Rows from expert 3 of block 3, named by matrix and row number. Rows with one number belong to one neuron. Each number is 500 + 50 x the weight over its row's rms, rounded and kept within 0 to 999. All counts start at 0. Numbers have three digits each. After the name is the row's rms in percent of the matrix's.
# gate: expert gate (model.blocks.3.mlp.gate, 8x96x384), inputs 256-383
# up: expert up (model.blocks.3.mlp.up, 8x96x384), inputs 256-383
# down: expert down (model.blocks.3.mlp.down, 8x384x96, transposed), outputs 256-383
gate.19 109:574441511510482466471469504474462525514564531503549390546480408469541556502545553450515485458431504503520557476449506499496477519515444526555514498460517499453465487461501598487517461489499632560466491491461628503501490463404498531472493536550472572452556450511496512546539578513494538459523442432541561434581499508459456452520527482518473525567460500482525526482527465490521497432452
up.19 121:576386486458588616461487509471535474493484523549486413456589451522505556495480593416572610523401503436550580449428447535482479540565502531521508489457562454526440474523533592562476463503542571474479391501632597481467539537381526544446533508495415532484548486540467502548508513579503533461597461465559530552496588392506444523593588484540468521578525490520489501532499474498534523499384
down.19 102:432524530461509436516481541613421525496474516516467419482493546549505553414535509405548582411574461484553479473522463508476465541490482545483427520420457537484511516493554495440548508508437487540549516555525469564428589526522551496550512599571516489499459487546559543381477345512532593418579523420427460451564485512449459545539464502503479516460457417499464504523545507475470511501553
gate.20 091:507413473499509448453436582565538613503458445456494506467402545478479473489486471342501486493500547478511474414578490491447498514520420503511507450501527440545497476553522460478501354486497492518452521485503526446391510433506522492415492480508431575485510486439459504566482472418588544554588552465581484533571459475510514584382431500615494553485533539477459405491519440534455548520457
up.20 093:440532515620533445495510385432500484583558496479479414501477453472492397519454460541497440538521496486535565503441496551539555498517471420479531474526502524487495533458531451592484596536565535485523429537476633457560492427556456571570486525510568422470512507479521457562580519499516465465495447419492433424489516496494515575494493467412483541537459447514593548509484570378544485509461
down.20 103:482504464533548538447479461497627484441475487609589512493540465483568451555548496439521532502453491490521481566594540558483526473508496547494454443411434522509577505535524473548460486476589476441502513562509500568552553448543518493548487518561482425548486504413493522501484446468500509455464438670427470520430446534480507608542503481479574462491486517558460547495536495587397522453511
gate.21 106:428476493453490514459549423530528502439581631539503554468556515462522484609477457445513454593532418478479506470546511580518460537422457370450503500538541465480502503382542429508424482509502487507514454423471438452511504490564486589502524538514609434607486451540485545484473530505421499487524461559483528493377501489470512511513470471395450458555477427338459411524454516495451491448572
up.21 088:459547512475461442480485480391472517540382483464466426483424450518616464453533491490518567447440549544486525451459561467515493537588490499507507436476505511518379547565420488555577469512556515454456570505548502554452537424548491474520564528528472547525541473506520546508523452465527421476463484526471552512545436470466523474359507489564513507436518420518485543471509494533593575567557
down.21 092:516470490551508547490423422464477476459464432534477442488501526452583540536561510481475481458481600529507500515486515459507422521538493524453556478504578572472529585584511552439445472535454490505520505500524568498469520454488471602578492561565556512464469364531523501442531471507407529561390431508406466532546463552496383544564436559509534518532588427510542503496544550484545503447511
gate.22 078:511499534535453530492562499399553529572482455499511526463461524543477626557473453503546410386586398485501542449470522603477465442399537484495474512454430450491492483531502500406521506474499504454461498468559433496515513409575460585576546553552477549516453530512454488497545458464540502512519535496579537463538588491489460434524506449519475411439617483464439556510427412521512579490474
up.22 090:486583558570495554504480493541486684496518423516508496500462472484550566543431449560518508508457491479519414466476547510471465451484505518503569481516520430469521445523499526490593479519498538523539493503534343554454409455529490511487455469636486513576532493490438495477489502543533481558501432561502484461547498477451549617386446480571540407459458552421539459482520553478481477473510
down.22 100:458460503467569455515508522502514504589486533417569629530470497450409453553515531506521599475514562602473485486439488497483558374435498569443450505439430541464445479499470507541511470507465530490492484489494471555513467474470533629560434505524475468515498483462592443479499517406478487491535574472600447517441477495459508453459488497458494497491518574428439512530490512494461433434418
gate.23 101:456535498519473538475472398447529525497500467569435466531521482506387504381428547491524412472535566524558489594523468406516624508514475532488495527544467497439519489594469539507558525477470496458459587494446559517531558540489491574432489487462498481557516450461580462491531519578540460471448556499539578352520539526521460391532498579572503548516412500453570451344489481487572402486478
up.23 089:495493546491422498500483460540506497523502475447418480530506442438369533461410577513573394549477636513538447540499551394527550523554482576532625515581485509436448482566469524496475508508547496465425571518490505541526544533503513496374489502499455542536509447477512490524510527507499457487496517544611551401544482468503517428568484502482482555590422474495568534429451491456564441541507
down.23 093:545458543577548508515512501398476507471535483383631551449613455415564564473536499552424525454545409476542585464432515492515484575456488511569521510487568606518518481428515552455531523508589588496327589552529490518516494409445571472568372422470423517519532485455498476562524501586502494495444469434464483447505440530490465483483544466559518538519453531516482492511412408523485501432430
gate.24 085:470514447461331465493472428470505496515517483450470488481496558452481542488486403462409557570542525433439446487608557532564427487469490470446440473577470529400538526555542562443476501524489524467552440501547653503525547510505474511478509532483512548544523506483549562503470492488412414523489538511575500555497473473570537618451569392504573597571502460483434463484493309554525524473565
up.24 078:531514592542445459489465540415436529444469462471506485495586445493497399449557543455513510468523534512496461509496411438460490480535480436483540522484549521480508369600521453481492539500515417460495506599552473486542539511462513377523457496511506461498477527403529514586504575528527520529560554428483458518527494419545553574586427503556482598472547579568555522503586498498442508392571
down.24 091:505536534491471502510480424593537577500454492540447583485592542516500484561543571441419518495509482483488569500488471558496432549510467389568449563481451523513546518470536531496539565472546452459453526537495458481542513470426535500533470406497533422486481475436522495569564350540533479503471543534536468579488511498426438522566464479558513394507456535453515490602507486492513553368457
gate.25 101:499421533443571444481547462557494506497537536514482580479537507462462481475521507521434514492548536592390524498473486476496412469477532498478486430452450442550467512451516458479511491468527471516521391535514549368581529544475521557452485526478520465590548531497493564536530472432459470577534428528395415479525383470554445395545532500413609478450575477506475430498573535539545500483535
up.25 096:522485528417495465458480437545538530591606583516489500519564484437520469505568502454394493590522532553500490479499499539496429450471482447514514450526481507532531519425548439504479450495554453535504419576575483435587545525433544586432443466505493537531600540519492491517438430551452453540472442558433524471553361491531435519587541508514575488477522468426514380425512490536578535481522
down.25 100:438573488557518469519550511526399515520493524477537494476538547516493379482434454479438486456522554553471497580448565557547501440498433534576411502470486387507471463529482485512478479402540537502537515447386484552495561595504482488406607456451417486477433498553417515468506524469478549529492533521596544554539577531510483443414535465566478557498478498508518536427597495457539612554474
gate.26 105:512589509524533587488423511483396579485558455482556572550524507503547520496479525496590577509399544603525529445516542516464552470459574557482460488534472514478479470475580522472381532487361461613446454465525489559552421554510492464567507484471454357491513536541457498457489511461521553525516434520618418488446487521532553576495525542446580495478464456513396431524503512428483476427436
up.26 120:501462543484446366446588539473602481457474597443407415506558537528408376507518479539471415477587476497458487540466483486549527499521522486503554521512492493540506432538501491535514486504526569434524494538555543544457569489445533539487484513537498605553480554480593535454584483493496487545453453465505514521540418502546516383573497429553406620615520532505554526521478471488476492524607
down.26 105:437453538524479515474473525486578497439531537471495505439589528493398506521534485516520476477443453400525520411455477579540535522529493532529511538514590506446452542510542613555472470496503500493472505567468506474413517533512551474552589620458548512545519486572459482596525532546519568458500517523394477441555357571445502416480575544454464466537432395488500428459503478494504519583590
gate.27 093:501499487545458465516491539362520517542497501557523484460566437441555447452531460480484526456518462497530475507586601562521472475484470480480453552530483486502485505426491455500524517464444531549481421525475550486483511464517594489410465463483445471504513533474441513455542529542474503570444433586412460480460480598443525572518578566462580486436470525493417489555509460473459490514490
up.27 110:506457478510521578517464408459451557461441504434550503484525406589502447599371550483512543548517479511559493497533465528457565461531415556554603533483503505493577502546408546481458422502516522477476420492529422512535540403501468490433526500513539544503461430486475575476444487525489525407464450519427535453518468469493478483452427473467511503563421457479494505512553570477543476438449
down.27 096:515590474595547512494468497574466479500452468561416499406506403470530427424499481452507566557512554419543481462492551418523550512514490475573539402402483563535423486504433520435496488520478498570441460470523520476544549485548553446480479419507543495499474539434495533548481459487476493525597387485513484415479564483606567492408404508510497471427554579422521525514473485528418467527484
gate.28 098:436415496543476560421530444379480378499405441486475638606498452549456520495506528520505530519475592627510575611563508592434503556408497560476478543497543462549423489545462557469464488555578466506430514505490530523539511518477502565564451486568494491561541500475452518440494553465585511485536578471621513523422455480595570475458466403447503509523458585534512422524490437566495503455515
up.28 099:512617486425410404557525567623460525458584491396485461487507583495575534509477413443544401436472449449435462417457463516548544497581491440550569451475478507470518576502501456487518465490545509500506540575487492481393512528512431438549499478440478540522443527491511502496565528547447472540449410485359561417607540495451457422531491489527551512517451472522539574517487580490519576644476
down.28 108:510433512558470460527514534407492527492549551526532577460574490425494503409429585481507492539508395390427522571502448459555514511505512419553477469475448517515487479510511554401534522478462514553508499528430501555506499603480535504483449579431501565580510466595560467495447417561602539424495608498552481531523564414431461473532512490511529393459478493547500470668551543576578423578575
gate.29 109:499471537449477436459464435456369495567532487447473524412573520424537436436521536574419449544555471518510509496517472518506413505558483403499424511498479413497509598478489527432503504452526501490490519502519505520522555568531560461411482483552457530510487491516510482565466497573426538350545575474539469402557578467496419423482544487470516537560534501507510598540544523453412548476551
up.29 088:571440601471527470492503451446408544528529589416551521460525428488486484457598504522399461555524448520562501493494422525485526450490514491489450543470447458524486539369469472408493490485501511436566580465545541469532613576460572445429455455659432503496491477521535449487501419504415611461502473520534431489476575547476473512454465446457415604563608496525479590449566544527384488559541
down.29 098:536457379595577483476440603509478481446528536409481532466528465495598542539524505503532478447454410457462498430526563469451516496533495501497401460522473515576517497548558437418539460487435541517608518524461524513586500493497496529448508481439531502476543461454495505451404471527498578422553553465521540476520518570463550488549433485430530542504586553514440467502485511541527429454518
gate.30 085:477513510522605491536444527491559544523485480416486566485492554492487529597507504527540556505390499477496470522540477521474543538480433582498507445513502512513497507510507600519516603485453481473460568497496536394500511463484493490547498596541464483452407487494481552541465448427492418548513552512486539479528508486507497440451477543470516449487598521541424516520445463472501451492548
up.30 087:514467468446418539444480490540524510437499528556439474508562442556543497421502511487482428476484500483564544538437464568492498502510463416499477568440517469511461502496506502448548459566512487542491481564540445523416506540492495448512484467502585503452555551550445520456497529474440584485509364477457514602512450541532409500418478529416501515493419415482535591542538519447538479487545
down.30 098:516431491446515403507528497518534477546450533437494512530526443537484510581568503519484484504538445467489595438479637477411427462534462512574484557552620571508559584396461500498514484569516379454535479580486548517490509377440542504457465556446570469535495442517487462571495562502493473453475476451580511502450374553528461446438540549477545516551492474592465517552480422540504523458420
gate.31 079:476489464479482488418513496502413564479546446530510585516488412460406554486494532560525543428467545595487556447508559471528484579483420557438481502474456532520553511580478527489585488418502501493361530532510585447476510479486468467511538585417522487589493436534567519525545440501484521492537540406541527561545490572497467494439560434477382545471519432541507539472624498496543403554439
up.31 089:522481469545477483515457518631512546574455433490427498450538515502439507547509464465473509474372471586572509555547479432497498600558520537445509527411521444529537508509491553470492457490461389468485585495578512525499522504477495492504534540457432485515473545529437478521492528397520528468507512413641428501550531492477446481446555469449493532506480581580519527462522469436522463584484
down.31 096:477495537537474546547536437611401476528535527581502586411457439491547496501437514549484429461449580511512507491580367455486572453541540509577424426462519515485483534537436596544494433536431492541539489512392539539550531572578595590363531592474509578503498565604467569450476643577513516526502535428460465419570567513533482445466531474437429483524500358414459493457459456542494434469493
gate.32 117:521470533518543554459473576619514439492481499437525613492474445489396496502439521527538537437452477526483500379441585531406512562453573597467541432488537428469420539473461516547541568578542458467412471423571525509513465546497535542460435466567457545471495545502511565495526487549430415481500462515562408476480388519532501388529476459373561454493494409527409568503534551453431488497508
up.32 117:490581480474473450512515425391492574487527513593524370552535560523578510496472529455475531528519559460527525645537424456583502433515423450514472554478492546509500460499507562524493428442441549531564518576425501504501568423514502478536591581441494482523537433493491440520476447472532558478549608482458553565544647543487509612482537509602440560509491562507535457451442483485570526453461
down.32 106:491371513506506503367531393595361495559498482562503570543484492515440481476518461556516457530539507502487502408486525418480497483474560521476470544449506435516509514449561529495544485467438520505482478526464497467470547488540480490593540572547453511427507443420482487516464441644425534479512596486514396464568524503498452521489539502459452448510486534476468545510475503558413555398419
gate.33 094:470584485374480436551480530477568602529489523499536488511575536518482445448394462534461498562570442551543512511402433475447585529398472552449489410532527488556517494481499559583532487476447496432487484491497505554531457441447445497595528538503521551451500501488463554419475580457546561405497474459468509492484518446491530424546575448464479504529503568479459359546414474633504490450521
up.33 098:495474454509428461506575418526583523475486440503514503458473509547413503446428453481517517529454535484488519577440479402494559539437469514475475453512503561446510481570576479559573536520489482503564537469507450546483465437387447485420486588455509554467518511566483505461470471412574497550544499408523563466556516486449517526459492423418487471462572519565487444439364471513490538491504
down.33 097:502450464403475483550473564540574537450479513585529538447494519510437553511504529426486602511539458445496432406397538430478497524529503453462497372543536497560536455574503510510557404445549443479430499536504569481498489447458468493446411547432587469482468586552503553574466477402490429550491534496330511632499406525546544449487460520408471489470464535538565528452532482486499464517530
gate.34 117:463513502560470446452470430498575543507451515491503488523606475507374484520441491504488483508480531430512511488489604470481589508463546444422477572500512520481552520606443558613504467515531521510476534550539579544524562544464518497518398592525517537509453528533536590496471650483537439343508488512539438537528401548487569497459485449486482530468443448392498466462482457537560510535525
up.34 130:462479394603488463560599489585552513519511478496525563451489503497503467542451486558440620544434556574430464550466534564451523520495463521515553520486552493582489500530458454516436584481502463439484516533582454487477494424495586487437463566469413388485423469509419445469528587567471549550488532485523464490471518574505583419533487510529497487447486476556527567454504469525520482538466
down.34 104:595453561491546463600547549497515553519477585465543487505559501443520496581447468415479552369522542497428543596553500460505488518507493448528474484469498498571493521515465526564570528431472494517389452520514462514431453464456541538423484543405577495428474507425531535464491576471452588488590511560557585457539569420534577494621510571494457406457589497507628516541501523475500501549445
gate.35 073:525483451554504538499457433507510524472546485580567440388406500441459485508499428464421409555478501471552483538498522437500553528478457482561457481387451482476480464537497485466389585525494503409571483526460524547637472555429463488586424494525513470500437529518474503490587519398403493508455482497556423470515548509480496515576508480403534519505482505518471481474504533459548463554513
up.35 091:585566587607551559504499579487501504501560502608527648558416505454460461595491393548520449452485481470542501542507463483534450473508497532533514554503491447518494438503517508476394487539457503414484484554450575521472441593500442539508451462545621520420483517479466514455492507521469537534556544513509472496500491579474537372478596542472458543445453553530515578487443502482556534484623
down.35 102:493487485413518495475504541459501497548493462665504496469581549528520480523568472551524520420514463468492503491469516421595441464515450488494407508506554615530468537477547545488523519560577548523601572555544478573532528539443466518438351585449472471520523485501512441513546466420480495476504564513489375504418492463540507473538437563548529489521596533485506511489575567461453619455556
gate.36 098:413487506605448594531494557438466561588545527502526491519423460424521381416445562609424538467550485523536576426394525490511566469603434428478508528511517514486407481531466494523581449511593506495530486491430536555587460480492524526513481523590464485537505618439521482399474573538626432532450343498494470487488560478520545467583604453494448493437509515397459485458506455494424530422527
up.36 105:387596484523481535522492511449415568541477489470504465489454547416505355424426531596430567461470504469504534470418479539477536522513410445501462535528456518516388522489466490431581405548500506437595469465510529507576457448501501572559483567588480470448514626463546475502606530462513388537438414486455399527433607474589529529476512463481455483458522498418498470409522488475423495441520
down.36 108:334431418370497503529496472529454570535549528417602414466460547529441448562519501605465422512502471525452584454562456625471423535594539519527502499480528465445451514439571486498449478442499428516485486460480521525458519424484509527438525550500543555504471569465476542521594478565569504474450474577533510525514480495529541516471431556458422535552507487511586536606526439576504572594604
gate.37 104:446519438553515479519443534464448612539429487547374589543490460494484442491559470490562532430454518622608473527495510515504433514594552439490517514583470500496497479484550378483541497509515516513400550474572571491431458545432610529456422459485530536551458552490495587521532474550412503414469523495536409457489431475436567500597518443439542516478410428552495483509567443439430450616572
up.37 101:446483447451490494556514502427516585474418529451424625480504467524389478456447511497534517464473547568537481543444569493472490484536489464494444515595454425494504494449538395513546417544460535502563505477513545504515482555425589524569431444504558552582496486464502563532495511548547446439475469473429456435460509528444514478429484455501560491516478428507439423518568505489460455541526
down.37 097:525509582534564462451533550418606507507562442432478394409553491420455601433447386449494511500455538441416467467488453409465484493509507506571533564481519494476500476480451606439614505572426411498530553505495537453513499464509476416404440566409458537578481421536532478418544567504498504588567477452407490474491580494521522520568537451524495507434526583564521497518431522536479515547570
gate.38 097:497428597483504446497568493621550515501552562429536350466501504516457500490515577473537461549491527419403494503390463515499447513456542495572497519578527426564509493500549493451445493437551485446622543478467558515517535476474481452448583507425513528515476455501491499433554446415463460444467590485592496440469442455491463475533485555581450513514523555530540469425501437552552440574475
up.38 097:513506530546550505438473485549443528450533469384482581535523485520584461479566545539500443473556604474449546472446461480478576436598510524570355522473480559453501441509548492507494506474555498457553508471489617569432514489459448488511547525444489518451476498493501474431578413449482512457468549402525417405487568537505480461588460491528546537515411458560496474407455511577547480499486
down.38 099:628477505421521466461377418400468459572446565499524464502499478497519485544554542417480586465558418489509472515561556543504464524538548528521542481387633476446557453519482432518561576510483506449496524446414463523451484493452468519478438379460502544502489526540442677534533442488461416482463485580608494488487469507530412475469470523461554591465519544515514547453598469565619453492477
gate.39 113:552490557507581361557593528555501514505397569457501506506400565527400481574554410494474561533422598473512497551504494442511513535461531427520513529436531524477523415544547546553570540498482459504547514468558487514516468508499560537548478495523466553430476574370454463520500392475567546592467600420462477490452552545575482426416465593499528564510449516545598555527537429528438446514477
up.39 107:510517518539622366560552444599527530459438542446491530521388508499435486566494423448523494473476512431459475583491440479488486518446511499506496544440548567455538459590551560501505490466473512542501538446488452479543454541506565561576515489499500512395495542423490382518492460550554491581478536523439510527457557534537497516407438570460544531522459516481557505579545386501435392497495
down.39 094:570472518459477461406365473528405472452472515383502506508470548522531490510466531486542538513476525595594424419535513574513540511498586487533537494507503514470485544493470497436547481511436497453532497539633463549480593587538552547565491571502523504501505452468474523501531436503436444551386598438559578439501485556543550518403500584513537539517448456516592551446491478474557513568477
gate.40 073:480503555553381457531495439445488437487471432439567554501433385489500538569449544485490548507548517518507514405420523530458567510552456454475563544397554513497455512581578414475504472474548489435554564506554546477493494480485503594542508456572487449508421501476480521512602535421575467494518487477540553424485495450583503507506488450622465473490544398529522476424443515451486531417565
up.40 094:427573563509489585452481543495494556428495498361487403486479403461548494472555584577554453495569518468577487476529470588512550477489445440450582457406458497514474518553536464452554449514478572535539520488511521446524622509466585551496519443545503493539542544491438594472482526519602512385553532497476546501462564462547531559440477513598484468404504562512501426469460594454482513514494
down.40 098:596590475575466523461447419414493528515501503492438473580387487470511568488509475564553506506472377433513490421545446472483574460481465560484595454502406500456508472509538540571439494506408363465588510521495483550542497469505452445561517479495506543493399381441512569464554619467409490519467453542579453479528401455522562441491491407411499536568459520506554502449510489544544528487427
gate.41 090:483534563409417466601545493475444499426555564453397474540473567479510449488473460476516420472450489509575545498493491520530470407423553427489506587579492441526516487501490525488558451562487505498401495439520443415572500479525462493501560434503474434495497488450543435515409578466472467454461520518556493502420563506511469450571495553540556449441523550523451456480521431564477446441472
up.41 093:478531463519511390455425515544514521478512469564568528447443472531515491498574511503504643560468555503480437508501554547489460572473422613503526441402584593417485468461509459485477512446415445531560503539512539581500503460418500514490505506452547539486467524571446575446514410478508500511589444481513496499534511535481503549492556500527480528549444483467519533484516606403496572521479
down.41 104:548478510557531466524503554563503420520580519559442532484546482508611503538564322518517373504466635636493499549514500556521583436484501562554406481534493492521497516485477468457529521484431498506506437472487521508540482466607542474567557522574525455492567557512499489454490486502616495534346451610466484570511628557472567540507484437567502495521535415482512533466492584488473541458426
gate.42 120:460532562448496602432504519498521517532540472492480419517521469549469481510558527462554538554457438513593453536479551477436543582464520375459536518442553456394544472485461478524550430577529524545533482549574527509465560503454467543421468478557461463588447493444537564588446506525483506342498444530569552502478554535509492474522502600531500540432552553414531555540613522570452572465460
up.42 127:503451445523467520564494388479425441476520462525469470433483446571440520467424579493535509461525565468493514535503537532482476494441511547412434496582427522514512622592448468545527572534447491604468497495442492523488589503513507504533596485450477454427568545530495413467501523527484567488531487518520563524492564543539416540497557445489525423503525522401417463479555507678503422428534
down.42 107:529466511406485487500511496477530473476529568515441506528592459513535490541536495483430515493435540520515508452554517550435542454469526453492509433443419472581569489514484501504507522517533553517570469397443488460599462501508486524546526571443510519569465513502442552518599600580505604433490577529592385542515491549489425502413480522588555479456413499482526494542379475550469484426475
gate.43 104:486514530525568471474493513501530502534519476518486417549492534502511535556464481430457472542542458436502492401508607515510462483525525540566461504579461521563465467359398453506452549499472444615344496466426560506549537551495552556482475504521495496477539470507485443590540450609490468481536552569424523522393517515487558559480587468460419474487496484473499503546467495345502486518510
up.43 085:510490494448524492547385564587527649570565498517498469638543415534477446541498463447430470431509578518397462517521598432485488481539459488568543508562455564528556500505507572505484452562450527443491501489473513495432525447416481513546459550505517535405477509549495473475486546477504509392555493486551456514609429518532521443507532480449453486410504545439563467479482507521497479505603
down.43 097:444534510404469470565559497551549504520501538578402490608468473571531532454487513501492560473511536472470470448509513546509478517540499549570469467371590438456442415523492464460448491548520572494638471514499487504553473497479483555630452500539573443499473561503522438472515496547463492479548514460522497439488565447518489497423460539468443475552536493419472555448443529467439515484482
gate.44 086:482446464495537631463550430454457450472547476537513502359481558525442429423345526489560521503518429477515530514571422471532426535352499638525545521459499522502480540479514427523488483493433457550452601480602529500575568446509524551552492520496493483522522527418478485553452514538626538512459494497561549490473449480456514448382469479541541481480543500505511492473436477536462547505481
up.44 086:509515548444542517585493581467474513474524465497473584523562486547530574519477583551421436411495486484479457434523446445572553502528451354393536499357498488578584508488507510470452559544482526423513409472437547487525457520593569499508469448526436467570492476536487576499474467518431474496518561476460568481465510575511469509586442443506402528372516468527513450531549468481484468533576
down.44 097:520522446428514443549448505556484514504492508578521517448527485428491492538471572460417474532457365576510541441480484433547481521416474389422464496413525446444457602476458398448414578556598516409531539506524498472533457458479510536532554464496460542501556477507563524509579462520480541508497539483514511479356495525539539526529431534477499539526502529558526490536410576415577463451477
gate.45 090:439493354596535448590552487535558637568637429592531448398549344521544470415433525540547488471469504423459517547463477524474475578453499566557492467446488552484445521501551488532533518490447546453572627531497418403539632399554570494467442457518479490575425546511437518511508545466552467479442413508468497595479522511512473460378484465567409571528500586510507529426505515526587574449466
up.45 097:477463421557571461495576457395509568470580504472447477494497466514409385513506511467463445504480511492462431495520531445555452591522441514516509472577516486509392451590451440510474542535514511491537574467453408466444526513487498506440555526542560534481488560522423477505476520463514478476507591489353551532488534401407451622508527510596438545544463436453508435503548465443499533459443
down.45 101:415394449504532494486503584555517412523489518511491527474593500460577463517522428551549525487457502416600525562592471513445544492455486512532461501503531546537483506505412466440461485460497552458324551507532480516499474574504499466528577555594555497504463429513484589428506448496514541515487470483483468527546484517554556495405483475460452459515491485519442535528506457498517406542402
gate.46 084:527477534535580567527523499504494455531600501356427525489533421571527589531499581501524438511509443462446421534434472469464545565501527513453573605619510570514506448574485436549555496464516537448563442557536599556516453548538517439517491500428449497439411501454491523491488427502483565486449469486481506494512485525494537542536515483580495412475534459526505610476522395529576494435481
up.46 088:471514490419518326576520476559502482474472493564589435522596567528446471542479451546517508558490510582468561506563529525495447421592480486498373380356489442458531523465505566549543521513411512459531495518531469514442500550542538520363572523530515509584524519584509510500547497537545457469472460470505359498532556467542476492474512488509451616567406440524546477571453580494454563508534
down.46 088:515512511456493404468500516468547431521533488481463317466472514421518537526502508515531500567517588427495555523431434498496504506467495419484496502493429524591447458453528507518457442483511484547586427476572452536488559494423505547502528626522477518536559458527486466553448589544512464482444515495495555552545434459527471573551463590494422521474526430469403436422538481521626466445536
gate.47 075:516551567541460565479461522564637496523505407587538573454514544547462505511557528528503547494534431516458436589481495502462473526539522405401496521395513519474453431435546473477548469518428482518447493498547573507452484473542534464516448543403515493448505572454501510513513492490596522482530595510588512475569403529417568462487494455474476552516562387556572486420602515442548475489438
up.47 095:525369491503483603484500514521498533443408484559410496557446489501449452437533500515464502521529540506562473484574455479531508501595562494454519563462560452535554582497482567582502517526501535626435559509488498570486556491438514548465556526522572459585525565547443508499564571565487441538445509472461576518380523481504458469437508497507431479473489495519612556468502606492443529528509
down.47 099:481492481543521485526558535520506534436475543529529562600410419466448506579491406514470535503457514493545546502468477508475550456473523499493403512505530521487485473538445553492488538556490515428414490469497461450488545431498498451405552544419552485489499424523636531482454535576525601461482509546488444564336394509441448467485536416469457493587536481454498527487495428472537489487425
gate.48 077:508548435504553478503497501346535445546585478528595437370467432508454507431539497514428456534408476445485506507522456489510521471454548487458489491500530580480530448541522466479557469453452457529484434541522396484438549475509514482432552493509421434507535581466526543590436482531428508462507506522519517515482523544478507490631525538530481531420481430459502366436413493519550505555484
up.48 086:510465513393422543468520541577396485520495477506498436460522537577435491533547510513443515557568567466504515525476471496483564469504494515568559488591496442530434462450511464528453526505564484474509509478419467513480474636531473388500457519585504556513479509489580483614510430578482527541515585404477521526569481495484539502569526552450519588527530514476464484564454551543459481416440
down.48 094:516499490462463517474560521476351480498499472470379543436538514513481446543465454516463502508501500408513538590532497484475499530528575469564520577519552439540454491448494561473484434577491516554450443498549552567637560454451534427435490522475518429445483520526499607449529499509451478452517487477466459511521430551490510493541530491501492489589432545520456438533482469482443562491448
gate.49 099:526637519439573479512446422491596502489526452496384502514517544535483454508439457507454486449459396455506461562553472442481594506438475492527540461543490512513492394414586464549549496477508536519516509426595498529544532447410461607358554561576565471479513505493502529514394590539546508610434529485443515440533426482532488525329556500462431488464497408430573561524448580514524499443496
up.49 099:425436443512414500476554574418414525549441541515566538424522426529524577504563537495511571560504571560488573504477527520502394477538464455468436508458471468492501615597417545496532507484495476485458486541400419447473455586545575378570491462501478551578500502539516478506531460480427456436556497580530461540479647477463486520443489554555523474512514508538468425483526447521513542559491
down.49 105:504452609540545469444519541446448460543507511504548558542435583559471386537510445356513459462470487518550553533529428462522518492503511534498491391497516431461485559380480501541538482507507468501456548509560525474532617570500525544533490472395577521536520556513487545564483432490506435529537462598518553505521490499592451427531409506424496467432513496459572512555445578514538512452512
gate.50 116:450573567579516531461393526477545529518429446503460432532544540507642472532464527466489533465477355555575523475563479503507492519520441488533507450458440501514520474441387467483478397535497469432547498517511508484481511419496504460538537515564445518565457421452495499469483441506579503417510519502552542516528351582452532453512486494541535527421560553496477495457429467566498566470570
up.50 093:463528528502520519537486598430518533544464556550453513447503507469621516539464535490547558570400524569574594524482428503508492566552506465572585478494522538469560483514454535461476443503605458526516516497457532557506516454581490532573485534479468477484504487480474496453419477538556575461445502422541574464543382536468565496597494538550523499473546550530450356448507541560571480405452
down.50 100:553514469546448444499436492522478489455495470443490445425459471506396545460519459454466484476457533499554498426477553406515504639473516440435539521586416599521518444501478445459473431524467535570454537545508488505483497469528502524492472508537393491493511497419460423493456520534535482511501466580479460516444525509418511522563490431474473506526443446595436526502483401478564474545468
gate.51 104:494415495479429472453461526499440507557463598500502535475526527427476485543516439566391488542480476450509535487498541498539480425540479586471463602518519497441513535390515497529529448505542631539422517466436513491429488439452445539459502537465499506461528442520531454492474510452607513480560445614623540434510484532462563502493586575565539516564429525494420454564543447553485535458509
up.51 099:451490511561413451538481552449559488588525503600593422576538515496485633447391447466492445544486583509506610521494403532501508535482544371565481518440527459539574524448448457473520507436435474510489424436456610462613502439505531556498421505555608509508487563523452516494426461588474458535529479555528498512531439491459470574573486455489449428540552463483563571514431452430494558466538
down.51 105:481530475530503428541568507457478519551468506449511437613478523544484403571540445462531528488479437491508499521488503577583491533484583484480489451489520448510510507607429492528479553544494532489488500387422512530480475520527487513498508462485529511629555542368575368479577457457571459495508540503576407531526546467458520586505497452482468548399549496551451516489507475575469393450414
gate.52 087:538478526385485477501508486429486430511487473502482516591522558508497439525568534450556513480493547490473537409449396500538531484513467512516520462539474513522473491490572467480564483495469394476479429536544557380507603390468485357521484432523506470471482434453531494433491576403542561574447499490578454596553536466518481556462496465601488499398515526516473537524497474475513516542525
up.52 086:430539455518507516423475517496423551463376549595450416597536495477462464489497428546399485454531486504492487529542588442500484536455520466492499522519529490453465496630548541537476515500489581563424536457464570481492419532536410493423536580535523480524489533524525469549454490646544434544524521533465565471551462483525505432565521543323466537501517420461545497502545394543475538558447
down.52 098:511490486503472411506530522604458577479524512519505456552546609531517513605473561537545438511574515541489553440441453465484475474460464522420462544464522471527453621523545415562452411410513549491541443445513470460517573438505562523558441501517491541494575549555422590544479572365484462476492486496483459422432496590512513543515406585456451520428490452466420542472438415472589420588402
gate.53 115:455458536508468433582536533453424578429554494460538458507516499428488512503500403378568455568448542531481474486493436482520478629501564528453503442427425500461487528521446542507537452480458597479480511410371485483467470521543493572482559520520523525474443467521425456522416579441560415459545448539503394396478566463441461518528472493387545447524479488513529505581552493535493398459446
up.53 115:564566538553481481538549578530545580443524494548508446469556503474439494515587484424541450509501575443487556481464466477526523602493485574508502477413426554485520519497487568498566474478444632466582560432429474494418495522585488489485531508468459552459384478543471489454495483464509498438563558534496370507514487501454517454564503535463512435551401515513500497492535529552446469481558
down.53 100:515488450487522408472473531540499458582473518569514582438544537578595552541486430415528321499490575493531509565551420516506527480503503514528436507578527442507433510495455520496516569482468422485463526509563619489490518479464477482467520551491567508500493548487564512583490471427595512538479534453479488444563495518504470519460522537533528424509444409500523483503532544465460478576518